A small contrastive image-text model, trained from scratch.
Model: 7.53M parameters, 48-pixel images, encoder arch efficientnet, encoder depths [4, 7, 4], text encoder layers 10.
Training: adamw at rate 0.0008, 8000 steps, batches of 256.
Data: trained on regions of photos with short descriptions (Visual Genome), 203450 training examples, 10.1 epochs.
Rows from block 4 of the text encoder of a small contrastive image-text model, named by matrix and row number. Rows with one number belong to one neuron. Each number is 500 + 40 x the weight over its row's rms, rounded and kept within 0 to 999. All counts start at 0. Numbers have three digits each. After the name is the row's rms in percent of the matrix's.
After each neuron's rows are labels from the 100 texts, of 14848, where the neuron reaches its highest value: "fires on" is the input token at the peak. Only what is clearly more common there than usual is listed. The data: regions of photos with short descriptions (Visual Genome).
# fc1: MLP up (text_encoder.blocks.4.mlp.fc1.weight, 512x256), inputs 86-171
# fc2: MLP down (text_encoder.blocks.4.mlp.fc2.weight, 256x512, transposed), outputs 86-171

fc1.500 055:554474430454519554556541517475489526435567444528542543548544467474443479513532475529498458526445536452533520419533481557481441451452548517539500501423529507563475481573529443484466436529443540569519483576530448514537505527474529436465478460434512495523573535
fc2.500 010:603540501486497502517519572491530533518519459497543497452503488453418468481508462505557478511494463486496582497532536449459499525498477467507518484452463467526589428478465461445425460485509506513406545538471518460521540511466461501500497530520524493559512530
fires on: "black"

fc1.351 128:494494409456461499437563415483484489504591462520479467476506535575519507493519536530529510559537450494484507451496486529545491426518505476569494474469444487476580530487519530504543484471523544440438492396416503554526553514500530487446487530563503517450425466
fc2.351 162:568527482517508529610424471503518499478482566516536469512542483508450564497459556454516527430530519532487512503482546495549530572514493522466493462474463480502465437551471546455550554558479508508507519601535478495464473453493517527562484428509480441490549507
fires on: "broccoli"; "<end>"

fc1.243 123:456436450551502522449487470494499573521484490512427535541482518512541540513512497505519537442448559424420539499471541540558473482473484530522524449435463477456478471545501518541573497516493567442519517492494422447450480420485506491479486518477507479440480531
fc2.243 107:487489483562465480516533491481549569493465395504472518433565537485575453470517494527447504517480460488474459486450525529545454560488550501499481445509460511465468493464496505517537511475520481547549406484441474499504473521544493555522475483465440400487490469
fires on: "black"; "<end>"; "wheels"

fc1.84 053:444437486474538432516522523481504536541498431521558476487534456548564464544561545542500445483529514548535449545519507473466534440572501565512505527511471440496488435549454489450515480425536468538516497510569488495469525502421487556485491436480474506541440513
fc2.84 013:540519532466518519457476442503461487499458523492527525485509519497532556588511486529639486485552545419556516489566508471486591523518456499559521451550525469505507553495504468531525548486480597551584482485506544506578506565503497587480476450457453465515511487
fires on: "brown"; "gray"; "on"

fc1.95 108:427464502497459451474501461469545501503544448475432480553507478535532495509470476550531503529523563457430548478520538459507488519426454520468458531547537502441445552547505464533503517566518490509525443504552404476533484510539523500453472580516465518540429500
fc2.95 084:544498578451484495543424535466508498497493512518533477648506462498456531478483555507530541475509454504518572525555549466455515503493507520418491507527556450500537545559444549485467521530448549528446509525499548455555520471514496488538515445504445548543536531
fires on: "red"

fc1.388 132:453471482529467482429524534497539496519506501450463565541438493500577520491479471540567511443494492464511501478525451500507468424519478465476495535524470533479527552485559494551479483495496533489446501444426470549504465494541475532423518548511512522444449543
fc2.388 157:508537528448436461464475446514546570511456503503459519492492450557581539499525525493544516450508469493473512534525556459495506485466556498521527494486484507491480544529521572509535549367511562502463489465445543578502474486571513600487498466461481465508472545
fires on: "purple"; "pink"

fc1.316 095:479505412539491585475533445532489508442580439489503434484505532498518499445469484473490469536602574448506583524512533465520528503507510570461498454541461521462459430601530525488550460485418494423560495454506487528448488497500548396479469508578455548562440566
fc2.316 071:455508505487461500469568408509499456508508496550528402467527436582488517451486530502610519580550589495492537449501479495522515498524513477562474456476451502491453501543554471565480470541503503480471491480416502544564521489470548474474509569512478527482445500
fires on: "ear"; "elephant"

fc1.492 098:467432458516430489444477518474553522524538456432506519486475471523509474514532522534637515491515445439416462488490473524491455451452469479472526522477478526447524561455480472511484480455457578482550468414530490454529460482516468475472543527496485535517439514
fc2.492 085:533525482539464550449433509546507539478465564541516559482520561485606491534508511485477531461516523449518481518492586447388546574525499515526469503480520501470443547537557519440464510435544578496448479514471539462525475503498514536454537472531470452534502514
fires on: "purple"; "pink"

fc1.234 087:505468484491522487474533405469535532486579446532423470498488443506526481460453519494586560534461459448462441497537459551550456480474447473478480482566536480506463533527484461532552446525528585514527507399480536470465463521472504483470561524476499475439454563
fc2.234 080:469547520473514499491429509531505553498465570510498557499487494424612550587510496500478533493514504411475453511508528454449553594461517509552542515448520544507436509490500544474506511447516544481498554529495555501498442510526554529453510474494506487499525542
fires on: "pink"

fc1.304 109:546517416528460567495489457549452530420570458541519444472502493544520504500487536538511560489501506497464556432470520520496451466513506501503390478498470453490505447546518446520544453559523458443484528456499438500468543502481468480520526585539503608493439551
fc2.304 120:492599528529463449550527506513502517490453502468519442519489440469449493508511498490522483490476541603533571524508472456469520524472572461439500489485502511534506531566450442471447494496541525513448538531486553595464502490525472546552509485520510568556527518
fires on: "clouds"; "<end>"

fc1.122 055:516448549487441508484488465563460483448480553524438446434528496513479501482478502483442583489492580540520585462494549441537561496434477468488459454526537506546575513489462547507565512467541504498514579503437544473513478468483487480544532505457470517451494521
fc2.122 007:505505579527487501505550483417514541516513551565443556408504463510500469488465462466546479433516533531540569499519636469499519560513361490525529485517528520528527445517515472493519465496490451410376577512582480470513518528489505526511482543515527445497481500
fires on: "yellow"

fc1.40 053:460446468525505503471553482546507530437540478495536511478440516568497545579498531511483450520561473515527568528492513471474517516561439456448472461478516589456479563542489507460510454536497464536522564462504454484513455506539577523517509495478504502478559502
fc2.40 011:484442525491533473505477540486489420466535457518550535486500450476545521509479541465347556482592481553498551421451514513527476523499513520518515479479536479509490480545585461513519506477453534508527469489446530552468489511515478540518471447470453462470446527
fires on: "on"

fc1.409 057:465579479470442502592492527527527413536438554512453486470549488552526418532439512424456494473574517535442519480502555416542513472557458538524542432554523504480479528562527449486489544555523506447511448543545420532465536495452500538553572449495572462536533545
fc2.409 013:508549518541522543546499489542489547500446578525521431476521511570528496499483457500616483470468598468536555518520579491477559614497360483552560495487532532513558500505505520526470517483600499436433505480523524408563552530476501571507524506522537461505473467
fires on: "pink"; "on"; "red"

fc1.218 057:500569511529434503471528476502451483490445475508466487526504559462511450550484461549467526513537533471555522521475528465504438451498503519532435456490486434469476433544487531493478462589538521531540463480542453502476498529487423484492540553567486523471510453
fc2.218 011:555466517500451503422554532533535551515505514414494475478468493509429468524548479503539531518484572537472439558461435534428469497460556485450512529480457448470553480501429508495459524538576432526456517558499541482471561544487430472510525589498572582540494504
fires on: "green"

fc1.275 123:486470400562508547441473517471492531453547527539499516516540576442572452439430459545485490514518495415541546491545532521541519490533471544532449485541484524475464437548534464535484493566504489465543524492507456457467510443443522465483524472544521502506477513
fc2.275 151:444466616492494460483518496496439464517472548513554505588475448533465512486549533470512510496465474531533594547531538468466515473486508465487537537475577495533546503504517533526443512451475540565473460452499556575616534444514487548520507451440513524572521494
fires on: "brown"; "dead"; "in"

fc1.505 053:453516462474551445557534486562478460492487465509508539515540574557484520536573509501437493480535437514452510501543457490473491462504512454478526535488482532525456520492508504561460549459485486554518432457571458531471457490540468499503565531518473484448460472
fc2.505 005:515524446532486463475547494501528525490471459482468575447552524546444545474501482521472509474501471500477354532496457518513482532512458516460526499453594469464458491461471485504520534548537503528506479555607511422444554539479507494502505514523442482483504515
fires on: "broccoli"; "green"

fc1.201 056:471545474494523535469506522492573529544453466480471518541529461504551437487471544549496545502510529519407449459564570556512469474551518547546445462468446517494465553525541507539564538505482444575506500439466496540512545533548513460473475451444510483551468505
fc2.201 007:510436506531516509451431493505526440522518498499419514601479449478471527503482515496415495533492562567524448473522546498519444465499483475504488509489497513470477480521517479527479487440490568499503380491437501570535481520548455488516493512477536567537474512
fires on: "on"; "the"; "blue"

fc1.116 119:444478420536444529496451484547544527404501488521525525461472526500546499478504577514547569543472519471418607483453546472528487458487525542506469512456478460465521501517468470453519510543473539484567493478472486491526520509501486505543553553477506525478541490
fc2.116 124:517493527475547509453568459451503510552497511496491499544475485447495506481533476481465448532522483564534534533507568469448523508488497455501517516510477532519511567487514454495439484493497559528526481456493562523534516501459524504486568522506526532570503479
fires on: "<end>"

fc1.242 058:542502562529476563565550478502526523462564483561440520561497509546494557531510526519505447541480488477499453451544481471519482486533434500587457528438556477488512430545536428560555462543543493468462470553571496533455519487487438514506481558535574529563496457
fc2.242 020:529515504536485558502573542467558607526492591512439461507512501520412498482472493514498489492466482546506492505502588470496497568503441475490492538452500536461577468484460542497480481557535447450451533559477471452485499467450510481523499559553564468461501499
fires on: "grass"; "field"

fc1.448 055:536552562524558565559483497561488545547443473552482559496524548493539483490534564565518527475499439426525492541529429501585534474522451463548516526459478490524565561576422419456450454446545489546548548499497554458418567479522503538506442573455463514479450581
fc2.448 009:471452503487548476547494513460425498495490516507518506478500459487571541498524474488424505419453483435480538453464439525490454490507446526464483522441544483538496518475545495505459471529468517533539449503485499507494532482528530535519453433496465511525474488
fires on: "black"; "white"

fc1.149 137:518493443532485546503487480489621496454515527477447464500441479514549522483437499569503488489527491492510468486572451469580525508482529552442467547538517493506543531539514464495524474478512540461503545430513451521471494526530504493462479480526529610485459559
fc2.149 167:579547494462497494554501524440504482494520470484497406488519475521482471440490519498526496508578448539529480473532486490532535559486450515450494513578579480552539513525467499477509465497472455493511563548524464474430562535490548482506429387554393530488473468
fires on: "wearing"; "has"; "no"

fc1.324 054:525460433515435524456546539475449503488469499521460556507533514530457502454486534553459546545437466508497484464522511472452438490562504515460511609527456514426428573456555522472522499511483523538518497483462450511458550441496532424549530460427488476514452458
fc2.324 018:538491452558497514484535523432479525523506510564478425510528489527463514473528497504623530479522417569559505489527587523489481544503517467454512497469460470483564461525472472486491450599501495521514476597469484554448488488494485560500478482532578494535495477
fires on: "on"; "sign"

fc1.236 114:475524486502426576452484491556468482507492493546495480520543507600533531440446505477516500529522585507515533522459564495507475454501495469507433529496551555462462502537517452475493494546509461525585457507498466400566479512496457529479467563539438515522499504
fc2.236 123:473525556535502498566466581459550527502442447562438485491612532488489464487485479538454450492443447485487433495497493541569495572510643467499461463603540555498503467460410542494457521507565530526476475522513517451508461554512510523528475508481471441424550475
fires on: "grass"; "orange"; "yellow"

fc1.305 054:540453498488500498537507429499556555559508514453553505471452468541481426501444506541479515471444454471459531555469460503488535452548510474522512465552436478465453564559558477573453570518489512510576466500527479460463544533433582516495442485562489480454435480
fc2.305 010:466524530507462507529478493499514495502493520524520494490511430520493506486483492505176469416481406543489556455481482496524505433506373510536469513476459523504466530484480495488488464508409396495493501516460499492513447494530481530547449467504448536491455513
fires on: "blue"

fc1.241 054:530530533472501477517488526420475448468529506518417462473522507556473465534459550457545499520508545467514508510477561511526463445467529538557514515497505530466447511470480488583538530497515493426481496508447545458543453490565590562452462488493462532562436508
fc2.241 011:543471535531457533528555535459483518496505536567520375535487495580538522498485473431661551466528526538525568518531571492494453598496458454513499478458500553540539464539552500495457449486594603428468520531507515464533522458479534488474483448514552417485458508
fires on: "on"

fc1.461 106:418510479523443486447464482524545545488508500544389581526446514478566420562575484545532529563496507407429508516508530459533513500435458586505485494435480519480454464449472530472595520503475526487507457511523391488470474422524503466523470505466607445449475510
fc2.461 116:517484440534524503462555552499456483524506499442606560455445507425507458491536448563432473521498448454520459507516555532434509498474428545466574547517571482451574523453504468500531486531454441525559480510490475470527535554488494476459514472521513493561515479
fires on: "black"; "<end>"

fc1.327 057:509458476488466500529504542459522514452546555548548467486499497501535494520506539544531479502540497486513474462512533438438479441546474537463456506537504483457498515453536549571465508539504506517473493446499440492443489456462571539459428447540541446455546481
fc2.327 024:488456510472471500597454489434449485462452489550534513524478467489548491472503497501405528483524493515504577487531482509480501474529466506498512500519545520500506490493540451526507491443475655491566465474460500488524496498489521513432482414468449500480499494
fires on: "blue"

fc1.498 054:456525475519457432497570547496456463514475482574441490542479475500461445545480474477479534488493511567515504463520537538534439488468496445498458550485417509476525547577544444526478514448556532490510506455526544458472580476431447497478522468445533561544435483
fc2.498 012:581474414528552561442605593476493543493469526496503459482511531484474499475539450484666593504526466512541476463494588515473509578489471430511536472486488471521564498462509508490437464554500501545495453566493576511492546445416435533491503557525518465526519482
fires on: "clouds"

fc1.94 135:480482405491390500496498426501497529498508456539469490447469447546465486496479542509516504538526513429461472466503511516514488507478393531504461504502506508471427475517526468531598490558461463497618523508473409474513559471500521461467547605527486536511476464
fc2.94 183:485569545452479480535458547492515493526457479543528472591528485489484505532515510518444519438540435480517501512555529470452544575513585504491525475510503500562457504463472542462485507480469465532498533505464542565528501504552573500514460432505500449502522437
fires on: "trees"; "<end>"; "tree"

fc1.225 100:459493496489454502488565478522523536480588450462518473476430520502524514476453518536572539570523508494404465489478430485575432438453444552465481540449499491444519538505542551523493513515527529419531526431478495518499472482489492430492484480531525543538436545
fc2.225 097:552524545399459522476507499494473586549496486538460456581510531496462505506473491510464539477578455453529516505536532473437508510548460539458481494531515481504414575513549498479453492522467592483517454456491550433550493489476567453505461423535420479544452475
fires on: "blue"

fc1.463 104:515483499528510488445496415567532478501519518504508466467493539555471516511495508584535504576467550491476482482528517506480515480501489549507527546440426526499477499507587519528487502530489455504531505512459474457513488518471514477373461587504531501521431516
fc2.463 088:520455517500527550471538499499495562447538544520532444498516563477510556417428529438531516512522529514502485465453548525518490498517470475549435494527509490476503451505463506523434465521482575480508461486573600429534475498429467520564537484486432588529482597
fires on: "head"

fc1.203 074:550488444552495507456541445484504436471514434518441475469475488580447484492441567546574468474533477506528517451528474550494513500480458470474514539532475499476526526529569500492522450496493517505478506407467467448449490483482499433479587490559464468559403539
fc2.203 021:472528473585392518525531532502526504508492538539571467514503434550459482486509496523476493353511549531492544515562512499493470559485551502483511488508547525517515419485567478479470488483541603469394481432471475531488493479511520498497520533514504483484491429
fires on: "light"; "green"; "on"; "sky"

fc1.162 054:430500478508561565536475529571525513535536506449470434503463520526514546420447473466561511444468464507503500497503449493471484508536563517540487555446543530430517432460578472457467446531455456532559450538451557430521459444481538497480485461438457519461461478
fc2.162 010:481463552538555517519501527470466531512563555551483549554551454546535503506466493482542530511440406485491595475479577468491487535501413476497503526410535510516499554500538539521473411561461557516460461514443500515531496432480525528491426497496520443513509456
fires on: "blue"; "snow"

fc1.442 055:529550553544527446460498509515485499508484564531476523530539516506522484500534475544547503490553454553517529477593472522436543505482482449491545470446540530455481545562491468516528503536465541568540409508484480454464500492544545480495505469461527495527440487
fc2.442 020:530441404495540522500482547413466470478464523531478437530510514483534508491499494476531538470546498562526547456511558530470494494494550475487518496480526495504510477563528477515497474520505523527613492519489486568441509437522515540503461433503519465542494502
fires on: "on"; "shirt"

fc1.396 099:458495472534466515506489461534545493425502471524450550546513499575511482481489536474590563530494495468467514430487516540498451512493519530464438511602609529496504454502476454495546448540464441501509474498548501426505497566486516521561547506479412543480539490
fc2.396 086:494461528509505448479533499523528508496482456489523472472531499516486397507528510523502480564486523466448483414448528548530468547474457510445483510547578465442491514497479520556494497558543446489481495526509433402507538519476498441503466513457440389452467437
fires on: "orange"; "<end>"; "red"

fc1.488 052:496504463536546523524490516545537500536456481497451533476454575493530515528517506459504492497547420536531507467406513509472536546510431543527497493516537499465458413518490453449487564511543546479473478527560428439525551479514495480561447443564522547436425465
fc2.488 009:460505573521489499481502483444556531527504538507453440619508466545480493496466497436431496464539549543480514430524579425494492555493446507542517528472530534495560409495516502542563479449534540439386548575464479491465482548449509479539466511512542520436449523
fires on: "green"; "grass"

fc1.3 116:485486436567504560412519466518445455435545481468470538463511510501516479475529538502526472565459487524465529489513517508515467422539550511509459459489493466531511509563596437495536492462508476495517463436543396558466529478429491534448516543498499520489488562
fc2.3 128:552499518474489552415521426541466478473489502457456484426442524542579502515546551454555550573501519515480514528508545421508517495535526542572514478472462493569475500539609490440555506444494470559510403437472470586501495425475466522469446482512542504539489495
fires on: "cloud"

fc1.48 127:494517452463497478431499448508516514502528493445472569555498505481615511451523467521537523472491486514457525469507517499510457384503493463527513516468452543467530491523529521483492496468552488442470543416469499485439448466462502514410516575510537520464489580
fc2.48 134:473495495483457485443498474490595557526449566516462498460465475528585563472497461530483484445536494457485461561558591456544553498465532516536535535495475550469477495520521584512494564434508587481472513469472512501525450482549570560482486508460513495435488547
fires on: "pink"

fc1.177 100:490415501511513453484560442516564523478580506434511496513511461510503464433526479516574476499541462531514521453516488468500419432520486512444454533453480482451479561526537540513468526475527516514512530485481488494457438494458477515408530516535511521485411596
fc2.177 103:508570554460506503485500518528437523471509545511539521474507494474565551547521546461501543517533395441522488522534548436463608569507465543529531492515560450558431558492524487446524524475430504521498557515461561537543549495504561522523482431516441524551534495
fires on: "pink"; "purple"

fc1.192 096:534486435434395523501501445455449467467492442495518493540513440569508456491511575498583592463536454446496575487466489499463505438492404546441447519448496500529488511476561538524513495460450500480499493456486496544425497481532517439469511576516442542534509476
fc2.192 075:576533513433455490465445403438500518531478458504410462522555507555553463461520521480544492511524502509498459515501470508447473481470552460522492460472471485518531543535479555502519509415517516546428475478473530542499479484515518534487526432506411483503447482
fires on: "<end>"; "broccoli"; "green"

fc1.215 111:417463422497497528513476486542521570424505481457455568459442489478571474486490456559569559496518481422431476420450478463513508542476512521480444508500471548522417481464565530515519554516477543498486448403457465532487458480454476440481548487494548448448464499
fc2.215 145:488530529534502426569562502517512508493485486411463502503490449479490485509501475511590485620476488545500480452488455514506492508486567452431494533555511525533529587523447438524471530564527425510498496519478499538457480529509490528499516505520514544514519526
fires on: "<end>"

fc1.377 094:497530462451395550474510477464461496482513504487533510512518449589503520447494572477567563456506506489449520476490509523484508488485462475536470472472466493484481541471568436466613447473484524522512549484483499530435527538469523466469521541512512557518514496
fc2.377 086:569555565503475492509451478475514508532494473513502493635564549481528548446500495508481452492528451504545535560572541483435504514512622479481516469532503506509542538561474558494466495460503523504413468476472570538564462492536551563483448404519421510554461549
fires on: "<end>"; "broccoli"; "trees"

fc1.306 090:489446496531443512491507509472499588452524433504445495436510528545499512421472522496528560501556514540460487438513508545556410472494484456505507455564522463509515502551520515551527444533529479508555456464470538484529537481450480499547554496449473534449476577
fc2.306 065:504418434543504472444540479499497534500528537449591550387474507467527476537520488543518509536467462489494514456488473537509512510472379532491547526539542443434562551518431505539523509540431488536507515516473484447541543489473464453547539470445484506506526491
fires on: "<end>"; "colorful"; "pink"

fc1.470 120:464470493499496500457495512554525531513486508516438455547536513538515526473435518489483490471536565517523542492493581550485474431527496463509455514506529561448487450511536497506485444563478441510561494493554469467501553540455428465510471544527475498460496530
fc2.470 150:530554512473503511544392501471540499540445491544394445493552507487477449525527475565461442511483487507484445519498485464460517511491620499488469484480460531503461524532446526452493527494573506512491549591487497519442479500544529516445511516536526449479500483
fires on: "orange"

fc1.173 095:503527452538455608481528462553497468416594541485522508512541514539439505446449522528513458487488469535516511466494521477546468484507527550501442473500453478471453513534608515521523479540514525444479513480502462544481568500452457420476564568584517546547486567
fc2.173 081:448526546587464484557501500541519458494461509521451505486530513480473484541491465524517457483493540504507481459504501527474470509538592453487500474512514561462455418506499444547457499480560519476476509527545540565506433537520469552531448496491529446536493540
fires on: "clouds"; "sun"

fc1.314 058:464539513584512449529448524528473431488522574533457482473471505447444523549455450474457555503537436450483551569485518554561543444507500441510542446502552476443549532478527490532526439458528499420473570469540565481463512539536452458561485479496560543510558512
fc2.314 015:506502556517493546473501532561525516517466563442501401517502511564463458452518429549562514506467478550508454519485391541470511539538499473535521505506485484474550530400517504563445506558524468496552528507529583462518504531499495548487463520507530559485475488
fires on: "on"

fc1.283 105:463446471525510487453458445465515499479496518488419543592496495499540433478531515536595517517477520392408479455489489491487439464454455538422511519515542515421520513467515453472546486518521501462477530528489463458497520484505477483489581561465492481472465525
fc2.283 112:474554418535448534465472443549484485426478526494533541452487504472537456616532571474452552550504524440442463430453509460451548614479480548517472490427535432521436494472532468458551541484457515523516500544505489507495488465508539505503522484500479444548506461
fires on: "red"

fc1.21 054:490428438586560476525432509556547505571436441437443469541546424491526447510433467500542501544568543569495521484560499437496554496513527508483523527525479495543508478458571519543569510550449446551441546442505527557468533506522451504495543459444499505527457489
fc2.21 018:498532532498482516589493545493506500478541438487504505545481445499465481460499476440426555513461499465427599506481482460513462468487479500481525551415492556556544454486511504456453442546544557535427510439461486439467527439474479467477483523522475554454497521
fires on: "black"; "shirt"

fc1.476 125:476428454617512514445454470450558536474524494512407548537516535505548496470520499521525543470467535427418531497535540538524469486473450560519501477452494481427498471532494525531596490523507516484515507517470439454489519485531510518491529519503519468476522537
fc2.476 142:509514479566471488488545504512516522507448422493492509470565551472595458452514462536443475545476475490514477526482531519509469522508575484495491440524469547453491513495520452508539508468551426555531410505415447524496479504527498550498458493507482425482517485
fires on: "black"; "wheels"

fc1.142 050:414545528445446548483535503469547480498439557505504468447500468539536542426575490550552427514427532432543491542507476512493487473519489549526487603534447502418511574560544566535464499560467528480575457513520536466468558531454485540439460470467458515487464528
fc2.142 022:500463516534514529509524505474442533514496565557460463493549478564544534500515473537791522502466507462555523555538567509490507568528444472509511514509532482482461577549553484571465496544547587503512498497456482490547546539505529553478425474498537450517508467
fires on: "blue"; "<end>"

fc1.7 105:417434538472461481500530499481539552445488390535431510542495498507572454477529485517556548538508534399477509456444507538511439465478442457471463541548516533421424464479493484558465510532536505467554507515543449375530550567506497530497474545468421518464502477
fc2.7 111:496463515488568522493420460504518442455530586472547507570435501446491486521528520490504581498497470505468520500450600393474538504492442529504464539405458458513465505508480524429480504494478540518482520538557528467533494422446484528479565508488546499505496544
fires on: "red"

fc1.509 054:546499450570432440500461529466424462568557430542443586491505476494491505474562517534532522499589445478548568490443468519521522529496502533521564501508450564564507452514527478471478454509546537495512462543493447527512495484546527506532539441528457482449445553
fc2.509 012:493503505505447507530496538483479512479510488550478492564531435524519541465513479454459516473533445543487645464498501495519437502510480490474516528422500488532463431538552525485441475532489573502406432459464472559453509453524491512528445459511485493497443513
fires on: "on"; "shirt"

fc1.502 118:503481465497433501517462494446415497489497435550444484464520467576492501473529603412523581582491451466441505497486521550547499464466462483490461519493542505490506473527474484482619465502466528553549415540551472490496536475490501540545535506471421505560534442
fc2.502 146:519522561442543487521502555479554485505528489467501532548468551461477493529487485526477583518508417436483428499519516449491518550498500559528503544521508498551556559470421587437486499486467487484401504459497568451552456492515547505493466433524491515440491490
fires on: "green"; "growing"

fc1.187 095:467489415571485571483457458554510467479525513541421510484501513496520500503450498504503560547550510431491493472525477511437476467522457529483423505551559530476462495565516434506479497522511512434492484450554436461463543535482493431518507484511453489562485557
fc2.187 060:491450518544507479474465504486499495483522519510489534540480526521500471498542518546681548518415482521463571494494454495505446471467510522483513515492549419490578583540459527500454527514557559513360481500434532484529541502482468502508570493476528497481495525
fires on: "clear"; "orange"; "sun"

fc1.370 103:507529465464476587500492529539529537466553460511487446547529568519458492461422516486507536489545494526513558414495471527496472480528504541492428492555508480480574488553504513471530424534504525434460492446507492483493483578481447502522469544566432544504472562
fc2.370 095:433538513479498461479543495502565532485458466486414456514516493482490410484487473529578496500491511523491467472471472469487502514519614431549467481476446559563473479489474499514457478492599525500441498426460549600474457462475480506511515530517578456432469518
fires on: "green"; "clear"; "broccoli"

fc1.323 127:538487452477484536477549441461473453473562503514437466413525473551445443514475512524534465550557432535501455481505444517520471493496522515435450457509565438520445542546545514512501444458528540411474567464486461526425554515434534420427539480543488495561439491
fc2.323 161:501414524522554490428567539439458497531551549480573527482480547480434545502533497514485464471468466554566582521534535476516508474510452517520558493460473421551561531528503566507461545522449535496434527538494524511567555439495549464506524482499517511510510474
fires on: "light"; "behind"; "sky"

fc1.200 056:534509529507462484496524516478496547437531544490542484451513534514462516526446550557492454452442570551530548462473441532475509450462508521502540477541442520534522576445548517434467580470473538541535528465474494520522479473433600442463518536440583483515527510
fc2.200 016:532533492521463544480498466521489538492420499451460454454506549524510530515518503541682524534473555504529445538519510585427522547530507438502514469544495470428590555491476490498523508527525457553572552523558486447540517551473525486466507525510495544532541507
fires on: "with"; "on"

fc1.313 094:517432452470471465478541428532511518463522491537483534560470451533496469477460508468618531514507468480466464453430542501522481444478420523522445552496530480421481530559539465562530490527476514525560534488474445453538504496479449478452494562481478467471435528
fc2.313 102:488557422537449545448404483525514536455471552530507520462549510478572506537485504497461491475535515428541441473495509462450552582526500473511447452460512497494377501524533481433489525489531549471486583581483499503459452512468529476455559529560456454479522532
fires on: "red"

fc1.375 054:467465415516543436479531498490418564499567563502487492502452545494519552476550489492564485472509543557542460479556521518539562535560521517555513506544476503528442546471479527452481427470497548450446467528539543548503490534420523533501504562496536493535486513
fc2.375 010:535555490463527537485522511541538517522537505510416486504484500454461516506467498492679500517506518475498456471507630479536506557503481457509533483507465509538561410477492504505469487478575531473455504467576496451476533527466497526510563524519506504501499487
fires on: "red"

fc1.71 102:523538448472463599453462434534553562479549522502449452492451536496539520492452529466556562483556558490450587456488529474551499463542500564497456497469416483489459517579542510466546435544479571415545510475524507503443482425472518467443513556532507572487436553
fc2.71 066:520458453471553498440595484543527484486538557432543406473459506528532508420488496508539478560545510570509476472491536492570513449534436497498465511513504489466520506523568486557489465521528445477518520489506489508474523489431456447442485509491504550472432568
fires on: "shadow"; "on"

fc1.482 098:499518476482380453485499451512443477484526449515526467478474510587500426526501483555573625498453502424456535452469435518520440474496465558495437546540595512494518564549489446483533479462513439511546497511499442461520550478489456460463471575466492540539458523
fc2.482 093:514532470479408527511389466503475568534439490562464475546496476447543468533532489517420518473497461431444525552532529485481501540442492554505526489518547523463434458518496442467543508512469546573591451536508462421496538472552529519536477501466492483553559457
fires on: "blue"

fc1.404 099:479520479553469534491541447574480480487486477542478472464479463533519482469518522509502501545478421531527497477494509551562435470487486484441482411506544522518482478469509517496531432533484524432511451397449507559423506459446473497467522498567447526530479515
fc2.404 058:516469499563456515533502515536483403512497572513608548476464448498376487541521491506595500412486516519488535487505539494412475519501477512450528519459533474517483457514592493496475495485516480504484475469527460526502477456479447471436527548483528428587480472
fires on: "tennis"; "racket"; "court"; "light"